config.yaml
image_size: 32
mlp_ratio: 3
head_dim: 32
patch_size: [4, 4]
learning_rate: 0.0072
momentum: 0.95
orthogonalizer: "newton_schulz_5"
weight_decay: 0.04
Rows from block 2, named by matrix and row number. Rows with one number belong to one neuron. Each number is 200 + 30 x the weight over its row's rms, rounded and kept within 0 to 999. All counts start at 0. After the name is the row's rms in percent of the matrix's.
# fc1: MLP up (model.blocks.2.mlp.fc1.weight, 960x320), inputs 270-319
# fc2: MLP down (model.blocks.2.mlp.fc2.weight, 320x960, transposed), outputs 270-319
fc1.548,107,178,148,129,177,243,159,196,262,209,182,220,212,197,180,202,243,226,201,232,157,179,167,244,204,210,191,171,168,220,207,219,151,229,191,187,222,192,186,199,233,224,204,182,217,207,267,190,186,183,221
fc2.548,114,159,213,209,232,195,211,159,184,233,174,222,182,206,220,155,152,219,187,204,190,190,193,206,142,211,170,239,245,219,189,219,256,182,220,198,233,166,159,197,208,164,186,214,200,187,159,194,178,210,207
fc1.549,104,204,189,183,141,198,168,206,220,234,230,182,266,205,203,177,196,201,207,171,197,213,163,216,232,164,187,188,189,243,235,168,190,199,211,218,199,175,145,232,207,219,208,180,228,169,219,228,210,194,209
fc2.549,098,160,253,174,247,225,231,174,163,250,213,228,196,214,214,214,203,183,198,247,166,184,218,253,174,207,207,161,205,208,264,180,211,165,185,176,238,199,241,200,160,183,177,217,223,189,170,222,240,223,124
fc1.550,084,181,180,165,191,221,198,254,260,190,241,202,200,222,208,169,190,221,232,219,170,148,208,220,245,193,236,186,175,204,204,165,186,252,226,165,193,200,185,143,209,250,256,204,152,114,190,200,195,238,251
fc2.550,084,182,244,176,182,206,222,196,210,206,220,219,206,193,205,189,147,237,204,207,197,200,216,214,233,176,209,159,171,166,162,177,246,219,164,200,189,207,223,172,211,259,184,198,218,210,221,176,145,222,221
fc1.551,076,212,208,164,270,178,189,214,131,198,220,204,216,222,197,157,219,206,174,212,117,205,145,216,183,204,218,234,148,222,219,228,196,169,184,278,276,226,234,215,232,147,200,208,180,189,233,218,220,209,240
fc2.551,071,200,214,157,166,125,224,244,248,208,226,131,225,146,124,200,240,188,162,216,228,124,216,135,206,191,223,216,161,190,211,222,235,204,234,189,159,167,169,195,223,206,170,174,234,212,242,228,207,217,238
fc1.552,133,228,192,228,223,207,166,213,237,164,231,190,148,196,202,175,227,219,171,220,207,198,202,193,161,177,187,211,221,179,217,189,230,187,223,181,173,185,223,273,219,161,191,196,250,220,179,200,192,187,123
fc2.552,153,209,230,209,233,197,245,218,194,139,199,221,248,196,209,195,167,182,212,225,186,242,272,209,150,221,237,215,214,221,219,197,194,229,211,216,202,246,213,177,205,173,236,160,181,159,227,180,208,190,194
fc1.553,096,237,186,192,149,165,149,227,233,117,259,194,214,168,200,253,222,229,146,220,200,265,206,250,213,225,190,225,230,196,170,163,208,159,209,170,244,151,187,175,228,194,184,214,146,150,212,146,251,218,165
fc2.553,093,192,193,191,177,193,195,157,164,226,209,181,230,209,216,184,153,200,241,182,223,203,208,280,158,228,197,162,165,250,209,183,205,196,234,233,219,159,257,200,200,229,228,202,227,147,204,204,205,216,139
fc1.554,085,174,229,195,123,176,192,193,229,161,163,202,208,194,177,158,177,163,248,269,199,204,182,217,212,221,231,195,253,201,255,189,217,199,177,215,185,197,216,194,170,160,205,189,240,276,179,179,243,215,184
fc2.554,090,223,183,221,196,192,219,183,190,175,162,120,195,250,167,202,159,196,217,232,201,146,183,188,143,196,222,258,203,241,198,231,172,213,237,204,159,225,159,188,230,237,161,189,137,264,200,172,214,179,199
fc1.555,094,224,166,196,205,238,189,181,160,201,178,200,139,191,184,193,165,195,211,163,149,199,203,197,139,218,264,207,208,181,201,195,178,188,192,216,175,255,216,202,210,152,154,238,161,255,219,178,187,206,172
fc2.555,093,198,203,174,199,237,232,187,156,187,227,209,214,175,215,206,191,188,219,180,202,194,159,231,160,228,205,196,200,212,267,219,195,167,190,173,195,177,235,145,147,206,231,239,197,170,138,175,231,220,164
fc1.556,059,196,218,189,192,188,143,197,225,259,213,247,198,200,180,207,185,216,194,221,206,180,188,201,211,216,171,200,182,212,204,169,197,185,217,205,180,200,213,213,170,155,235,203,171,226,235,189,180,260,217
fc2.556,058,150,182,180,176,177,239,186,237,216,222,267,214,231,45,193,240,201,235,180,201,211,210,225,167,230,181,233,224,178,172,185,216,184,110,154,218,175,208,223,223,223,163,162,244,168,144,198,202,238,194
fc1.557,091,198,148,231,178,199,195,182,208,212,208,191,171,217,197,193,190,193,118,219,189,187,179,246,210,240,222,202,140,175,144,192,183,163,200,215,202,191,194,172,284,222,242,224,143,211,157,177,173,189,260
fc2.557,094,175,201,152,253,195,241,154,146,219,176,202,204,220,187,157,204,254,194,203,221,222,191,190,222,230,226,171,201,215,197,219,193,212,245,196,185,156,203,169,137,216,259,205,222,207,225,236,245,203,145
fc1.558,111,195,160,227,253,218,260,164,228,200,218,200,171,209,205,203,231,247,230,195,179,277,207,222,178,149,237,156,221,133,204,229,249,185,221,189,160,207,202,202,183,152,199,192,194,197,207,269,246,167,167
fc2.558,119,188,187,151,155,213,216,225,181,240,223,180,205,180,202,211,129,223,269,188,189,274,208,207,171,239,213,145,244,251,161,198,237,197,175,200,213,206,206,182,221,186,187,223,181,180,178,284,203,204,252
fc1.559,116,213,170,206,215,231,191,175,168,224,190,210,217,198,209,237,172,184,198,219,195,242,182,236,151,206,178,229,190,239,223,170,258,158,193,168,209,236,235,185,226,249,207,195,246,257,224,254,164,212,179
fc2.559,104,231,232,150,187,177,122,197,183,160,259,182,215,245,215,193,190,211,241,230,187,216,209,216,134,218,182,171,182,166,191,202,301,279,214,197,214,215,215,209,191,271,185,199,160,157,248,228,198,200,140
fc1.560,085,234,148,171,205,181,184,209,147,219,233,181,175,180,197,215,176,213,161,141,184,228,271,198,174,164,198,200,180,187,204,241,185,234,180,217,212,159,185,168,192,171,175,230,197,231,243,188,189,221,143
fc2.560,082,178,215,218,216,199,202,175,239,208,224,226,230,212,166,165,215,195,242,199,198,225,193,203,178,159,180,189,195,241,251,201,168,148,168,214,174,173,221,225,223,270,189,236,164,175,203,191,190,196,208
fc1.561,109,175,146,188,157,142,125,202,199,211,161,211,212,204,200,198,188,188,234,239,203,167,224,197,197,205,293,224,250,182,166,150,177,178,218,219,223,215,249,218,164,200,227,184,162,233,240,164,216,187,179
fc2.561,112,236,226,136,232,207,239,152,165,173,285,204,196,218,211,204,168,176,160,189,174,184,157,165,195,227,238,256,202,239,136,192,212,163,200,194,221,170,210,223,226,212,189,166,166,226,151,164,170,175,161
fc1.562,107,200,156,208,164,193,149,198,193,163,206,160,228,189,194,227,234,219,200,204,184,190,148,179,169,239,220,177,264,144,208,221,193,237,163,263,239,169,168,129,222,209,210,137,159,89,198,231,178,181,213
fc2.562,108,149,200,245,213,196,150,181,202,206,217,221,188,184,196,270,232,190,215,156,172,265,188,231,250,223,164,219,213,175,196,168,212,242,161,176,224,202,202,215,169,158,195,216,160,232,82,203,177,219,236
fc1.563,107,181,228,201,235,201,166,200,139,221,166,210,209,203,210,184,155,199,158,199,242,178,198,181,250,174,212,247,213,177,172,206,225,193,205,162,179,245,173,218,172,192,218,148,216,259,225,233,176,179,148
fc2.563,118,206,154,212,200,257,163,174,234,193,216,126,166,199,214,214,247,133,244,173,246,152,182,237,224,189,179,175,147,185,184,221,178,154,183,221,229,214,230,174,221,214,223,259,188,175,165,202,183,177,195
fc1.564,135,235,212,211,202,232,241,188,236,186,240,206,257,198,203,226,209,229,181,188,207,170,182,211,142,190,202,226,182,157,175,194,174,192,217,229,188,181,255,204,216,178,202,222,211,228,228,215,203,174,194
fc2.564,138,218,163,84,212,198,218,189,234,205,184,189,195,218,215,225,250,194,156,239,177,198,200,184,199,191,158,225,159,202,189,205,198,168,243,164,226,165,206,206,215,189,224,205,223,167,230,173,175,166,207
fc1.565,140,208,205,185,199,218,276,184,192,202,205,204,170,201,219,227,235,188,186,175,193,222,215,237,182,191,199,230,200,249,202,183,176,178,215,165,190,144,200,226,208,240,241,138,202,179,202,181,184,194,159
fc2.565,125,194,190,211,165,227,217,218,202,239,108,220,177,183,200,222,213,181,172,220,220,179,283,207,220,200,198,188,183,209,184,196,169,131,155,160,213,187,237,157,152,206,227,209,198,177,152,208,201,226,199
fc1.566,090,189,202,158,219,187,194,180,201,200,235,226,207,203,200,208,176,222,220,179,220,208,238,195,217,239,226,205,223,241,148,248,215,201,206,196,234,220,186,162,171,195,216,242,186,190,225,170,213,177,191
fc2.566,089,219,227,189,174,189,171,208,223,181,194,223,188,174,163,167,263,200,168,210,213,172,186,208,232,212,214,201,222,212,193,295,185,187,190,245,256,193,205,203,258,204,166,180,202,205,207,173,239,175,248
fc1.567,098,181,183,178,171,221,256,213,206,215,68,199,225,220,199,234,164,211,124,185,175,223,188,218,143,243,194,131,163,179,232,194,165,188,216,224,140,160,271,180,201,205,219,241,246,200,244,224,198,202,265
fc2.567,089,146,208,239,168,260,147,209,198,165,211,188,234,183,198,168,199,231,228,188,211,198,170,191,170,218,201,213,238,174,252,208,187,202,212,242,204,183,193,171,240,223,184,204,224,254,181,186,192,244,154
fc1.568,096,216,231,130,147,204,196,244,204,155,172,205,216,234,204,213,215,189,230,169,159,126,214,180,247,222,191,225,174,224,187,267,234,190,224,181,183,137,192,154,184,169,195,224,179,227,230,223,247,235,192
fc2.568,101,151,161,222,235,249,195,187,210,187,228,191,201,189,201,188,209,167,234,221,183,137,215,246,211,207,150,188,228,162,209,197,194,200,172,266,159,172,198,188,227,218,158,247,197,240,147,157,204,192,244
fc1.569,069,184,149,221,151,215,202,194,214,228,129,210,199,163,191,181,236,211,269,169,159,153,213,212,205,202,198,161,213,177,206,263,171,172,196,190,203,187,200,204,214,144,205,201,241,227,160,190,143,192,224
fc2.569,070,186,198,196,217,171,223,232,215,167,191,120,218,226,167,206,203,173,192,174,135,237,180,203,233,202,144,224,173,218,196,223,142,204,164,224,229,201,157,243,144,225,248,219,178,230,252,187,205,223,236
fc1.570,084,187,164,185,197,211,212,198,185,189,199,228,198,196,195,219,178,198,223,261,157,181,141,273,146,184,273,228,216,139,176,168,160,234,198,208,219,193,142,217,192,226,191,208,224,187,221,150,181,204,181
fc2.570,081,146,181,209,200,178,197,153,210,212,284,178,203,210,169,200,186,179,172,264,192,192,216,259,166,175,185,212,204,272,133,210,236,185,244,243,178,243,159,201,159,169,231,150,207,202,200,218,202,225,216
fc1.571,083,198,205,192,268,200,234,214,206,198,223,233,186,221,190,201,212,148,222,205,203,147,182,198,198,174,206,249,195,211,172,159,244,185,143,173,199,206,165,189,207,201,188,216,195,200,221,192,172,201,249
fc2.571,089,222,198,161,186,204,210,234,184,189,225,238,190,125,169,281,201,204,172,241,176,175,193,166,216,174,189,236,236,162,203,167,195,166,328,208,165,204,201,169,226,203,217,232,239,203,226,204,179,230,193
fc1.572,078,215,233,197,198,184,183,198,226,211,264,151,217,203,198,166,197,192,180,205,199,193,107,219,214,240,207,190,250,147,164,151,195,180,168,256,229,172,196,266,219,209,212,180,160,144,183,167,198,214,247
fc2.572,069,224,190,154,237,199,241,216,218,193,177,185,257,251,163,172,200,209,210,199,184,235,203,218,239,201,193,217,189,200,195,183,180,238,180,167,175,230,203,235,204,173,220,209,167,175,223,232,165,264,223
fc1.573,057,252,219,168,179,225,206,189,229,167,205,219,238,206,203,175,199,210,209,185,185,224,127,177,248,192,204,169,239,181,176,152,161,209,205,207,219,181,231,208,261,142,202,185,197,222,179,186,209,236,175
fc2.573,064,183,219,200,169,222,175,196,201,235,201,214,168,139,78,232,160,179,216,180,229,196,225,196,178,151,183,195,216,205,208,202,194,203,239,186,252,252,205,204,178,230,181,238,180,171,204,212,228,153,218
fc1.574,107,239,180,152,168,186,179,130,198,188,183,200,250,191,200,230,195,202,194,190,220,213,205,213,148,193,240,204,255,178,212,173,176,237,220,206,215,257,219,173,234,191,197,208,233,212,223,176,167,225,216
fc2.574,092,270,213,181,284,217,244,220,210,192,226,180,212,206,210,217,190,174,159,222,152,264,214,220,170,178,226,238,165,209,168,204,207,156,173,158,171,138,195,200,169,202,204,214,199,258,167,118,181,211,186
fc1.575,084,236,211,236,138,198,195,163,164,160,188,154,183,186,191,164,183,235,268,217,173,163,224,189,193,188,210,241,262,200,216,227,199,247,210,209,250,200,195,217,239,194,179,215,180,241,158,217,234,198,205
fc2.575,078,208,211,155,236,188,236,171,219,200,246,133,210,160,190,242,250,184,168,195,156,160,174,177,259,167,247,232,161,198,254,170,210,180,202,206,178,180,176,257,233,209,214,206,184,213,240,174,181,247,216
fc1.576,112,199,187,196,191,207,223,213,217,208,227,199,226,221,212,248,208,173,174,188,195,246,245,233,194,239,240,218,179,204,224,228,188,237,250,143,148,256,204,264,167,186,192,196,178,223,175,150,205,206,241
fc2.576,104,208,193,224,170,205,207,188,181,240,182,186,212,221,220,182,211,197,198,178,212,260,189,232,281,158,216,194,222,230,242,235,197,219,203,274,270,167,180,238,113,175,188,202,200,272,193,203,232,224,198
fc1.577,085,211,196,204,171,198,188,162,192,149,204,213,220,180,211,215,227,198,246,194,244,207,105,174,202,240,185,220,233,187,197,165,221,198,164,222,191,183,224,142,171,204,170,179,189,200,172,197,242,236,208
fc2.577,081,162,234,188,191,168,252,206,155,218,189,203,190,202,147,174,198,195,235,196,219,211,182,232,196,181,166,169,183,182,194,254,186,264,199,246,246,218,228,135,176,212,142,169,156,210,232,271,221,219,212
fc1.578,103,165,236,178,203,235,121,217,173,230,144,167,163,204,199,192,222,171,184,217,241,202,208,220,166,203,183,160,183,163,192,225,230,183,210,187,217,308,249,230,225,158,178,209,234,166,253,238,180,246,123
fc2.578,097,196,201,213,188,200,231,218,209,202,231,176,199,171,185,173,151,161,239,201,189,202,172,233,174,174,201,222,193,226,171,227,214,242,205,194,133,114,199,148,154,194,202,254,178,222,241,220,200,213,202
fc1.579,116,164,173,235,177,171,217,195,225,217,200,220,120,207,203,243,192,179,182,169,178,235,246,194,207,220,147,225,163,241,180,162,176,238,204,201,209,164,196,213,174,218,196,163,199,168,223,233,205,160,187
fc2.579,106,180,177,179,232,163,242,168,177,208,232,220,230,184,208,264,212,173,259,213,187,196,226,192,181,121,221,166,261,219,210,187,166,111,167,213,223,214,206,244,197,186,177,193,225,233,223,177,180,252,219
fc1.580,127,223,216,242,207,192,232,204,175,177,227,203,179,201,208,189,169,180,180,159,232,237,155,259,204,178,202,267,187,178,233,213,250,174,193,205,207,166,209,248,174,197,188,221,169,197,152,204,215,108,140
fc2.580,143,213,150,206,184,189,206,184,256,167,179,162,151,241,208,189,220,213,213,225,194,207,156,265,162,196,203,189,226,168,202,178,160,214,234,120,196,202,249,177,181,234,150,240,217,227,231,197,214,206,154
fc1.581,112,196,223,217,194,166,203,176,181,206,209,217,204,181,211,158,183,208,209,218,208,181,248,191,212,213,130,200,193,217,136,213,182,230,205,187,222,282,211,223,178,187,223,172,235,183,203,226,222,217,199
fc2.581,103,184,180,216,115,187,201,208,224,203,207,199,183,180,204,206,195,219,277,149,223,260,234,193,178,234,224,140,229,215,247,218,200,220,210,187,217,199,200,130,186,194,223,200,142,181,223,175,210,229,139
fc1.582,114,171,193,211,127,199,182,279,227,170,207,189,148,188,198,225,226,202,242,170,238,162,191,225,231,203,209,199,262,267,230,195,179,200,187,194,164,157,190,225,177,189,246,195,162,147,237,167,132,200,230
fc2.582,103,226,242,205,210,184,201,161,196,212,159,212,159,206,203,198,156,194,249,224,250,239,181,234,214,233,177,186,212,205,171,180,198,302,179,201,181,151,200,194,203,162,196,184,175,218,182,237,209,204,198
fc1.583,071,143,249,169,235,251,194,209,233,237,197,188,205,189,192,196,196,212,193,225,164,222,279,186,195,203,201,158,218,257,190,205,175,213,183,223,225,206,169,178,214,176,194,225,172,251,197,220,203,146,236
fc2.583,075,228,162,235,193,129,215,165,271,236,214,172,219,193,183,214,194,244,213,216,200,194,115,194,229,240,230,170,191,186,214,180,232,214,286,150,150,236,239,207,183,260,205,175,219,223,217,161,199,174,248
fc1.584,088,205,168,223,184,206,190,248,176,171,283,178,246,205,196,191,197,188,193,175,191,219,177,251,193,247,222,227,183,224,193,230,179,218,201,157,226,231,233,208,190,207,201,192,204,137,219,192,239,219,184
fc2.584,086,230,286,152,210,203,190,183,172,177,148,159,190,191,196,176,190,193,176,193,203,191,234,219,204,176,219,220,168,182,138,217,200,180,198,260,144,177,195,110,251,161,136,248,179,172,169,218,164,193,260
fc1.585,108,197,204,194,221,224,187,217,239,216,196,230,202,194,204,170,176,241,201,137,176,178,226,209,190,228,230,202,212,178,159,169,202,179,194,219,204,197,212,148,202,207,177,213,220,224,223,170,211,215,240
fc2.585,096,188,180,219,217,231,197,196,168,202,221,229,148,213,219,226,223,205,227,174,203,211,232,224,265,225,216,203,148,236,164,135,234,243,164,219,151,230,181,199,212,142,182,216,164,290,230,203,256,249,188
fc1.586,101,182,188,226,207,251,183,191,178,225,183,240,151,190,213,178,197,245,203,184,221,190,266,218,204,218,215,192,228,158,173,230,151,199,216,240,209,234,235,196,189,216,247,224,152,178,227,194,241,269,153
fc2.586,091,304,233,232,188,212,229,179,171,219,170,210,213,194,187,199,170,218,168,181,216,208,135,210,199,206,187,212,174,180,209,214,193,204,247,171,198,181,210,185,172,179,220,175,185,225,191,206,183,220,190
fc1.587,084,139,183,233,172,242,164,189,234,150,278,124,200,181,191,229,216,218,234,181,247,220,206,189,203,219,210,197,252,211,238,166,173,186,217,172,250,190,216,179,215,158,294,224,180,237,226,214,199,215,261
fc2.587,083,198,234,195,197,211,231,182,173,185,178,181,219,177,176,195,182,266,165,203,226,222,176,145,217,199,197,209,207,176,199,165,187,169,238,214,154,211,164,218,178,194,215,179,237,215,203,158,221,193,235
fc1.588,103,213,186,194,189,156,220,242,225,204,213,194,169,196,200,221,210,179,211,143,150,209,202,171,191,123,194,206,137,220,233,206,221,160,188,156,222,230,177,181,205,232,211,202,197,209,158,203,181,205,169
fc2.588,089,141,214,188,154,180,117,220,206,225,173,228,224,189,216,173,216,186,227,151,230,188,170,182,210,194,212,170,201,188,213,179,195,248,173,191,185,185,219,211,191,183,212,192,210,198,220,175,213,128,208
fc1.589,103,179,227,194,182,183,196,236,215,259,232,222,181,226,207,208,219,205,241,237,162,234,208,218,224,210,222,135,176,217,162,232,186,164,210,221,194,203,209,139,183,166,207,187,248,290,208,177,209,175,216
fc2.589,101,177,244,172,237,192,212,201,193,174,176,256,229,205,226,217,231,239,211,167,153,224,241,230,189,178,209,179,218,205,164,226,180,247,179,185,177,174,254,223,176,221,228,169,162,276,180,138,216,193,249
fc1.590,127,159,198,211,188,239,203,176,261,183,219,221,217,207,201,93,203,240,185,179,213,217,252,196,226,258,190,225,235,193,202,144,211,231,251,224,187,170,182,206,153,209,207,194,208,191,225,191,128,187,194
fc2.590,128,208,212,241,171,210,155,207,196,217,202,204,229,209,226,249,172,168,188,178,221,186,291,184,160,126,209,225,210,223,174,210,219,277,182,186,177,130,199,244,198,221,249,182,225,180,121,215,214,186,176
fc1.591,118,189,173,234,206,199,234,203,165,214,209,187,217,189,191,185,210,156,210,193,229,217,190,200,147,228,268,157,213,144,204,233,186,219,171,165,236,202,160,194,183,217,202,257,213,182,188,168,218,213,236
fc2.591,121,219,195,279,193,197,206,175,235,266,184,206,183,216,207,186,182,224,228,233,182,205,236,226,203,181,142,220,228,231,179,239,246,201,221,211,274,254,210,228,156,223,217,164,196,259,197,254,240,158,199
fc1.592,095,182,157,205,155,190,192,144,181,197,225,204,201,223,207,211,231,212,196,180,180,258,201,243,225,204,176,239,237,219,244,215,204,291,219,235,131,224,198,184,194,213,260,193,234,240,207,204,146,230,195
fc2.592,087,254,164,246,221,232,211,193,177,213,203,210,199,200,200,172,193,183,131,177,178,238,222,234,198,218,214,232,186,201,270,201,151,145,209,134,235,207,197,167,187,189,212,231,206,192,211,193,165,177,172
fc1.593,116,245,232,212,216,224,249,223,192,223,197,126,225,179,194,241,216,183,162,254,167,166,222,220,187,206,221,220,176,151,237,202,175,208,197,203,214,202,191,197,222,226,213,148,220,194,180,194,150,186,228
fc2.593,116,219,178,159,258,220,163,234,188,189,218,223,223,200,216,211,231,235,119,202,164,180,228,186,191,200,183,208,217,182,233,224,212,192,192,171,233,161,169,242,167,156,179,217,195,167,160,157,154,180,181
fc1.594,093,158,192,182,221,225,206,248,206,146,218,210,199,196,222,209,234,219,199,142,206,226,170,190,172,219,239,219,243,161,208,158,171,189,189,190,193,233,148,248,244,227,216,194,219,213,250,184,212,161,227
fc2.594,086,227,183,200,141,215,219,178,206,199,289,232,172,167,192,181,190,181,192,141,146,165,235,175,185,188,166,212,172,190,164,196,213,223,222,241,215,177,203,206,222,192,198,193,212,188,176,165,206,230,123
fc1.595,114,206,188,222,211,201,202,241,240,184,243,167,193,207,207,206,191,209,189,215,195,199,186,209,174,218,208,180,201,190,117,237,142,205,197,159,195,236,176,133,181,238,174,273,219,179,210,157,198,212,212
fc2.595,116,153,160,206,231,202,245,202,133,180,159,238,205,189,214,261,221,204,246,189,165,184,246,203,173,197,217,223,197,229,212,211,218,223,170,159,190,269,229,291,212,167,204,157,237,128,181,242,192,201,238
fc1.596,133,239,197,193,233,203,207,187,223,164,217,191,267,203,197,199,192,206,206,174,194,225,187,235,217,201,216,222,201,220,220,187,222,192,205,258,194,225,228,214,217,152,214,191,234,190,193,166,195,232,196
fc2.596,156,198,187,171,149,206,240,134,191,214,203,204,167,232,206,191,159,221,210,207,191,201,199,255,206,221,171,265,225,189,195,187,230,193,200,194,178,211,209,211,195,222,176,208,230,218,185,119,206,222,164
fc1.597,111,244,182,199,209,192,146,175,204,212,203,152,215,206,206,234,198,201,228,231,219,249,152,179,216,182,221,184,197,200,222,258,174,212,141,200,170,185,157,263,200,269,218,196,210,152,232,183,179,217,232
fc2.597,112,241,207,234,204,232,181,184,211,192,197,202,186,181,223,204,208,216,166,131,212,172,184,177,259,215,113,180,191,149,111,234,232,271,192,177,238,171,169,164,175,245,212,142,188,225,187,226,197,223,194
fc1.598,094,226,262,190,192,171,147,217,162,191,172,210,211,215,199,263,212,207,195,265,217,210,240,244,202,179,139,187,170,250,130,190,204,169,197,188,170,218,128,137,162,182,174,202,203,196,182,195,144,222,215
fc2.598,094,190,162,229,199,224,232,169,193,214,182,243,226,214,199,255,172,214,179,220,245,223,233,259,201,121,200,182,203,189,144,180,234,234,198,253,189,247,251,205,219,163,204,197,139,222,246,274,198,196,238
fc1.599,121,230,239,237,178,198,230,150,187,153,165,205,194,194,186,158,228,229,199,244,198,168,204,173,183,180,189,188,188,161,256,224,213,231,219,227,198,197,139,196,234,219,168,152,217,207,193,237,242,136,213
fc2.599,131,214,182,198,210,223,260,207,217,207,205,201,164,206,199,181,205,170,198,184,205,264,272,213,204,181,235,280,130,207,211,202,243,159,209,133,220,200,149,189,131,164,152,237,204,160,228,218,190,224,188
fc1.600,099,202,180,233,189,188,155,106,203,158,196,203,182,208,186,187,230,242,115,215,233,250,191,215,247,159,201,178,172,199,202,247,197,187,227,246,226,197,214,242,177,133,264,166,206,251,182,234,206,239,192
fc2.600,093,207,220,174,191,210,226,151,247,209,243,179,245,175,209,218,135,216,207,182,237,204,215,230,262,211,233,196,274,204,216,155,226,205,197,176,191,213,186,194,204,254,217,209,184,163,195,193,181,259,188
fc1.601,109,189,171,243,221,181,245,186,189,191,187,220,246,190,207,186,187,141,184,145,182,216,196,190,198,228,262,159,209,202,233,217,204,217,224,189,196,223,192,214,143,231,215,195,218,229,181,190,223,240,207
fc2.601,094,156,153,201,114,235,177,158,180,149,198,233,199,194,208,176,213,178,215,234,131,195,172,240,186,196,182,206,232,239,169,255,259,236,184,151,267,182,193,205,156,246,202,213,169,232,155,218,214,212,174
fc1.602,117,250,172,208,190,164,211,158,188,152,256,211,191,224,189,194,178,165,212,191,202,175,176,199,181,190,156,227,205,228,208,157,184,202,179,187,163,218,211,167,185,238,200,204,175,157,217,203,220,173,185
fc2.602,112,233,186,204,234,199,197,198,195,185,221,194,216,201,211,263,234,244,180,166,151,183,255,182,205,203,243,192,168,194,197,223,204,192,208,208,171,205,168,204,186,186,167,170,189,275,222,171,207,214,179
fc1.603,091,145,201,205,199,156,205,186,196,242,178,177,210,178,207,153,229,206,141,194,122,188,158,190,198,178,214,187,223,194,232,189,274,166,180,184,178,222,190,193,211,166,163,224,182,153,191,202,194,214,176
fc2.603,084,209,184,176,217,204,219,227,165,197,139,202,214,200,174,193,226,198,219,226,156,194,219,190,170,207,192,178,207,205,188,167,196,213,194,185,181,239,163,214,171,200,177,207,183,203,202,197,216,218,153
fc1.604,108,205,185,210,202,198,194,192,197,214,199,214,213,211,203,261,201,189,192,216,236,212,183,180,183,174,219,215,217,189,213,172,225,221,221,223,213,189,180,210,138,193,185,260,238,208,223,207,217,207,216
fc2.604,113,235,194,182,209,155,207,200,179,226,192,204,174,195,220,240,228,232,132,161,186,198,190,209,238,188,186,204,198,185,192,152,220,244,186,218,196,200,185,233,222,188,206,209,215,200,216,206,214,188,195
fc1.605,063,185,187,220,173,196,190,168,179,180,197,128,201,221,191,198,190,203,208,198,233,193,149,148,165,178,248,163,210,218,194,191,148,186,197,227,206,158,217,214,248,234,223,197,250,227,156,201,230,159,188
fc2.605,065,215,178,181,190,225,215,205,215,255,218,178,212,172,117,207,194,254,189,185,210,164,217,184,165,204,192,171,181,196,203,207,183,188,215,213,237,223,192,203,210,166,212,206,176,232,195,200,233,200,220
fc1.606,099,173,219,276,175,189,248,166,161,243,209,190,164,212,185,163,245,204,246,189,138,201,166,176,141,174,164,185,211,181,186,240,228,217,208,253,226,240,203,179,219,256,206,213,131,200,177,182,193,153,233
fc2.606,099,159,209,149,148,202,177,194,195,205,234,227,244,203,211,227,186,188,198,217,157,217,114,195,212,209,200,255,184,210,258,183,254,219,192,189,159,177,225,227,184,188,129,198,187,157,237,198,212,167,179
fc1.607,079,179,249,186,185,199,203,169,213,205,150,227,202,202,217,171,213,242,250,160,194,215,224,178,174,193,217,202,211,193,166,185,173,168,188,173,155,161,196,211,200,147,201,197,189,226,262,269,231,226,220
fc2.607,073,233,220,214,162,202,224,243,183,210,158,206,278,181,206,235,177,220,144,172,199,174,149,244,188,195,198,217,236,197,179,207,207,244,220,218,224,160,195,145,186,230,194,231,204,198,191,200,195,225,185
fc1.608,094,253,184,139,230,192,224,189,191,241,173,189,221,209,206,213,229,196,229,151,201,186,210,215,196,203,207,148,202,189,182,216,217,186,222,218,237,185,188,192,205,226,231,220,199,144,228,227,174,191,177
fc2.608,089,188,184,219,160,219,137,203,266,130,172,210,247,160,183,171,235,163,198,212,194,211,180,228,186,191,210,228,198,258,179,214,216,193,140,154,222,192,152,199,183,150,192,210,200,203,205,211,232,232,218
fc1.609,113,189,230,175,207,156,192,181,210,198,224,207,230,230,199,152,118,260,222,167,215,191,237,201,196,166,202,221,224,168,229,247,179,214,208,204,212,195,245,137,182,195,191,173,225,244,190,200,208,174,191
fc2.609,118,236,165,226,205,184,187,217,194,235,166,186,182,192,206,122,230,245,209,202,202,185,203,200,191,186,199,203,165,199,206,206,203,201,202,211,229,245,213,196,227,133,203,184,171,175,314,184,188,180,221
fc1.610,125,229,162,209,202,145,181,150,176,186,247,199,253,206,204,170,205,209,185,172,238,218,191,204,207,211,198,197,162,216,149,184,177,133,208,196,229,222,208,197,135,188,178,182,242,142,168,240,203,197,224
fc2.610,124,189,241,179,209,179,243,197,221,211,194,175,223,225,205,233,200,176,206,222,208,220,249,225,214,182,221,224,243,199,193,230,248,120,208,154,199,197,242,185,184,137,226,221,223,126,198,175,185,200,180
fc1.611,086,214,193,280,175,195,139,162,248,153,205,180,257,174,211,237,219,191,213,197,143,185,195,231,208,214,191,204,186,192,219,203,209,147,182,174,231,194,202,157,255,230,177,195,181,231,227,216,244,236,165
fc2.611,087,272,227,175,210,176,225,172,180,226,249,202,224,257,214,199,219,205,216,204,171,162,228,203,191,212,169,190,176,230,194,201,201,233,218,213,195,178,227,185,162,186,217,215,196,186,188,194,226,280,106
fc1.612,112,250,139,231,204,203,203,201,252,160,258,193,126,207,172,168,233,219,178,197,193,207,127,264,151,184,206,223,199,182,176,198,168,158,181,221,195,176,255,212,247,215,125,248,172,162,238,176,199,215,213
fc2.612,104,188,174,203,229,189,165,216,175,246,229,229,232,193,209,218,233,212,219,195,201,188,184,150,157,210,202,212,171,161,232,199,265,199,206,173,187,273,246,203,211,203,171,194,222,133,226,209,167,213,195
fc1.613,091,279,174,243,197,221,221,152,247,222,179,175,207,202,214,203,197,214,222,233,166,198,162,238,158,183,258,185,201,205,180,161,241,190,191,140,202,224,158,248,186,260,134,188,223,179,167,224,181,165,161
fc2.613,085,216,196,224,150,187,182,160,247,210,221,190,207,241,197,190,211,216,154,206,179,314,201,178,210,228,211,188,240,199,224,245,269,210,194,175,214,170,214,213,218,224,139,182,207,230,216,224,138,160,202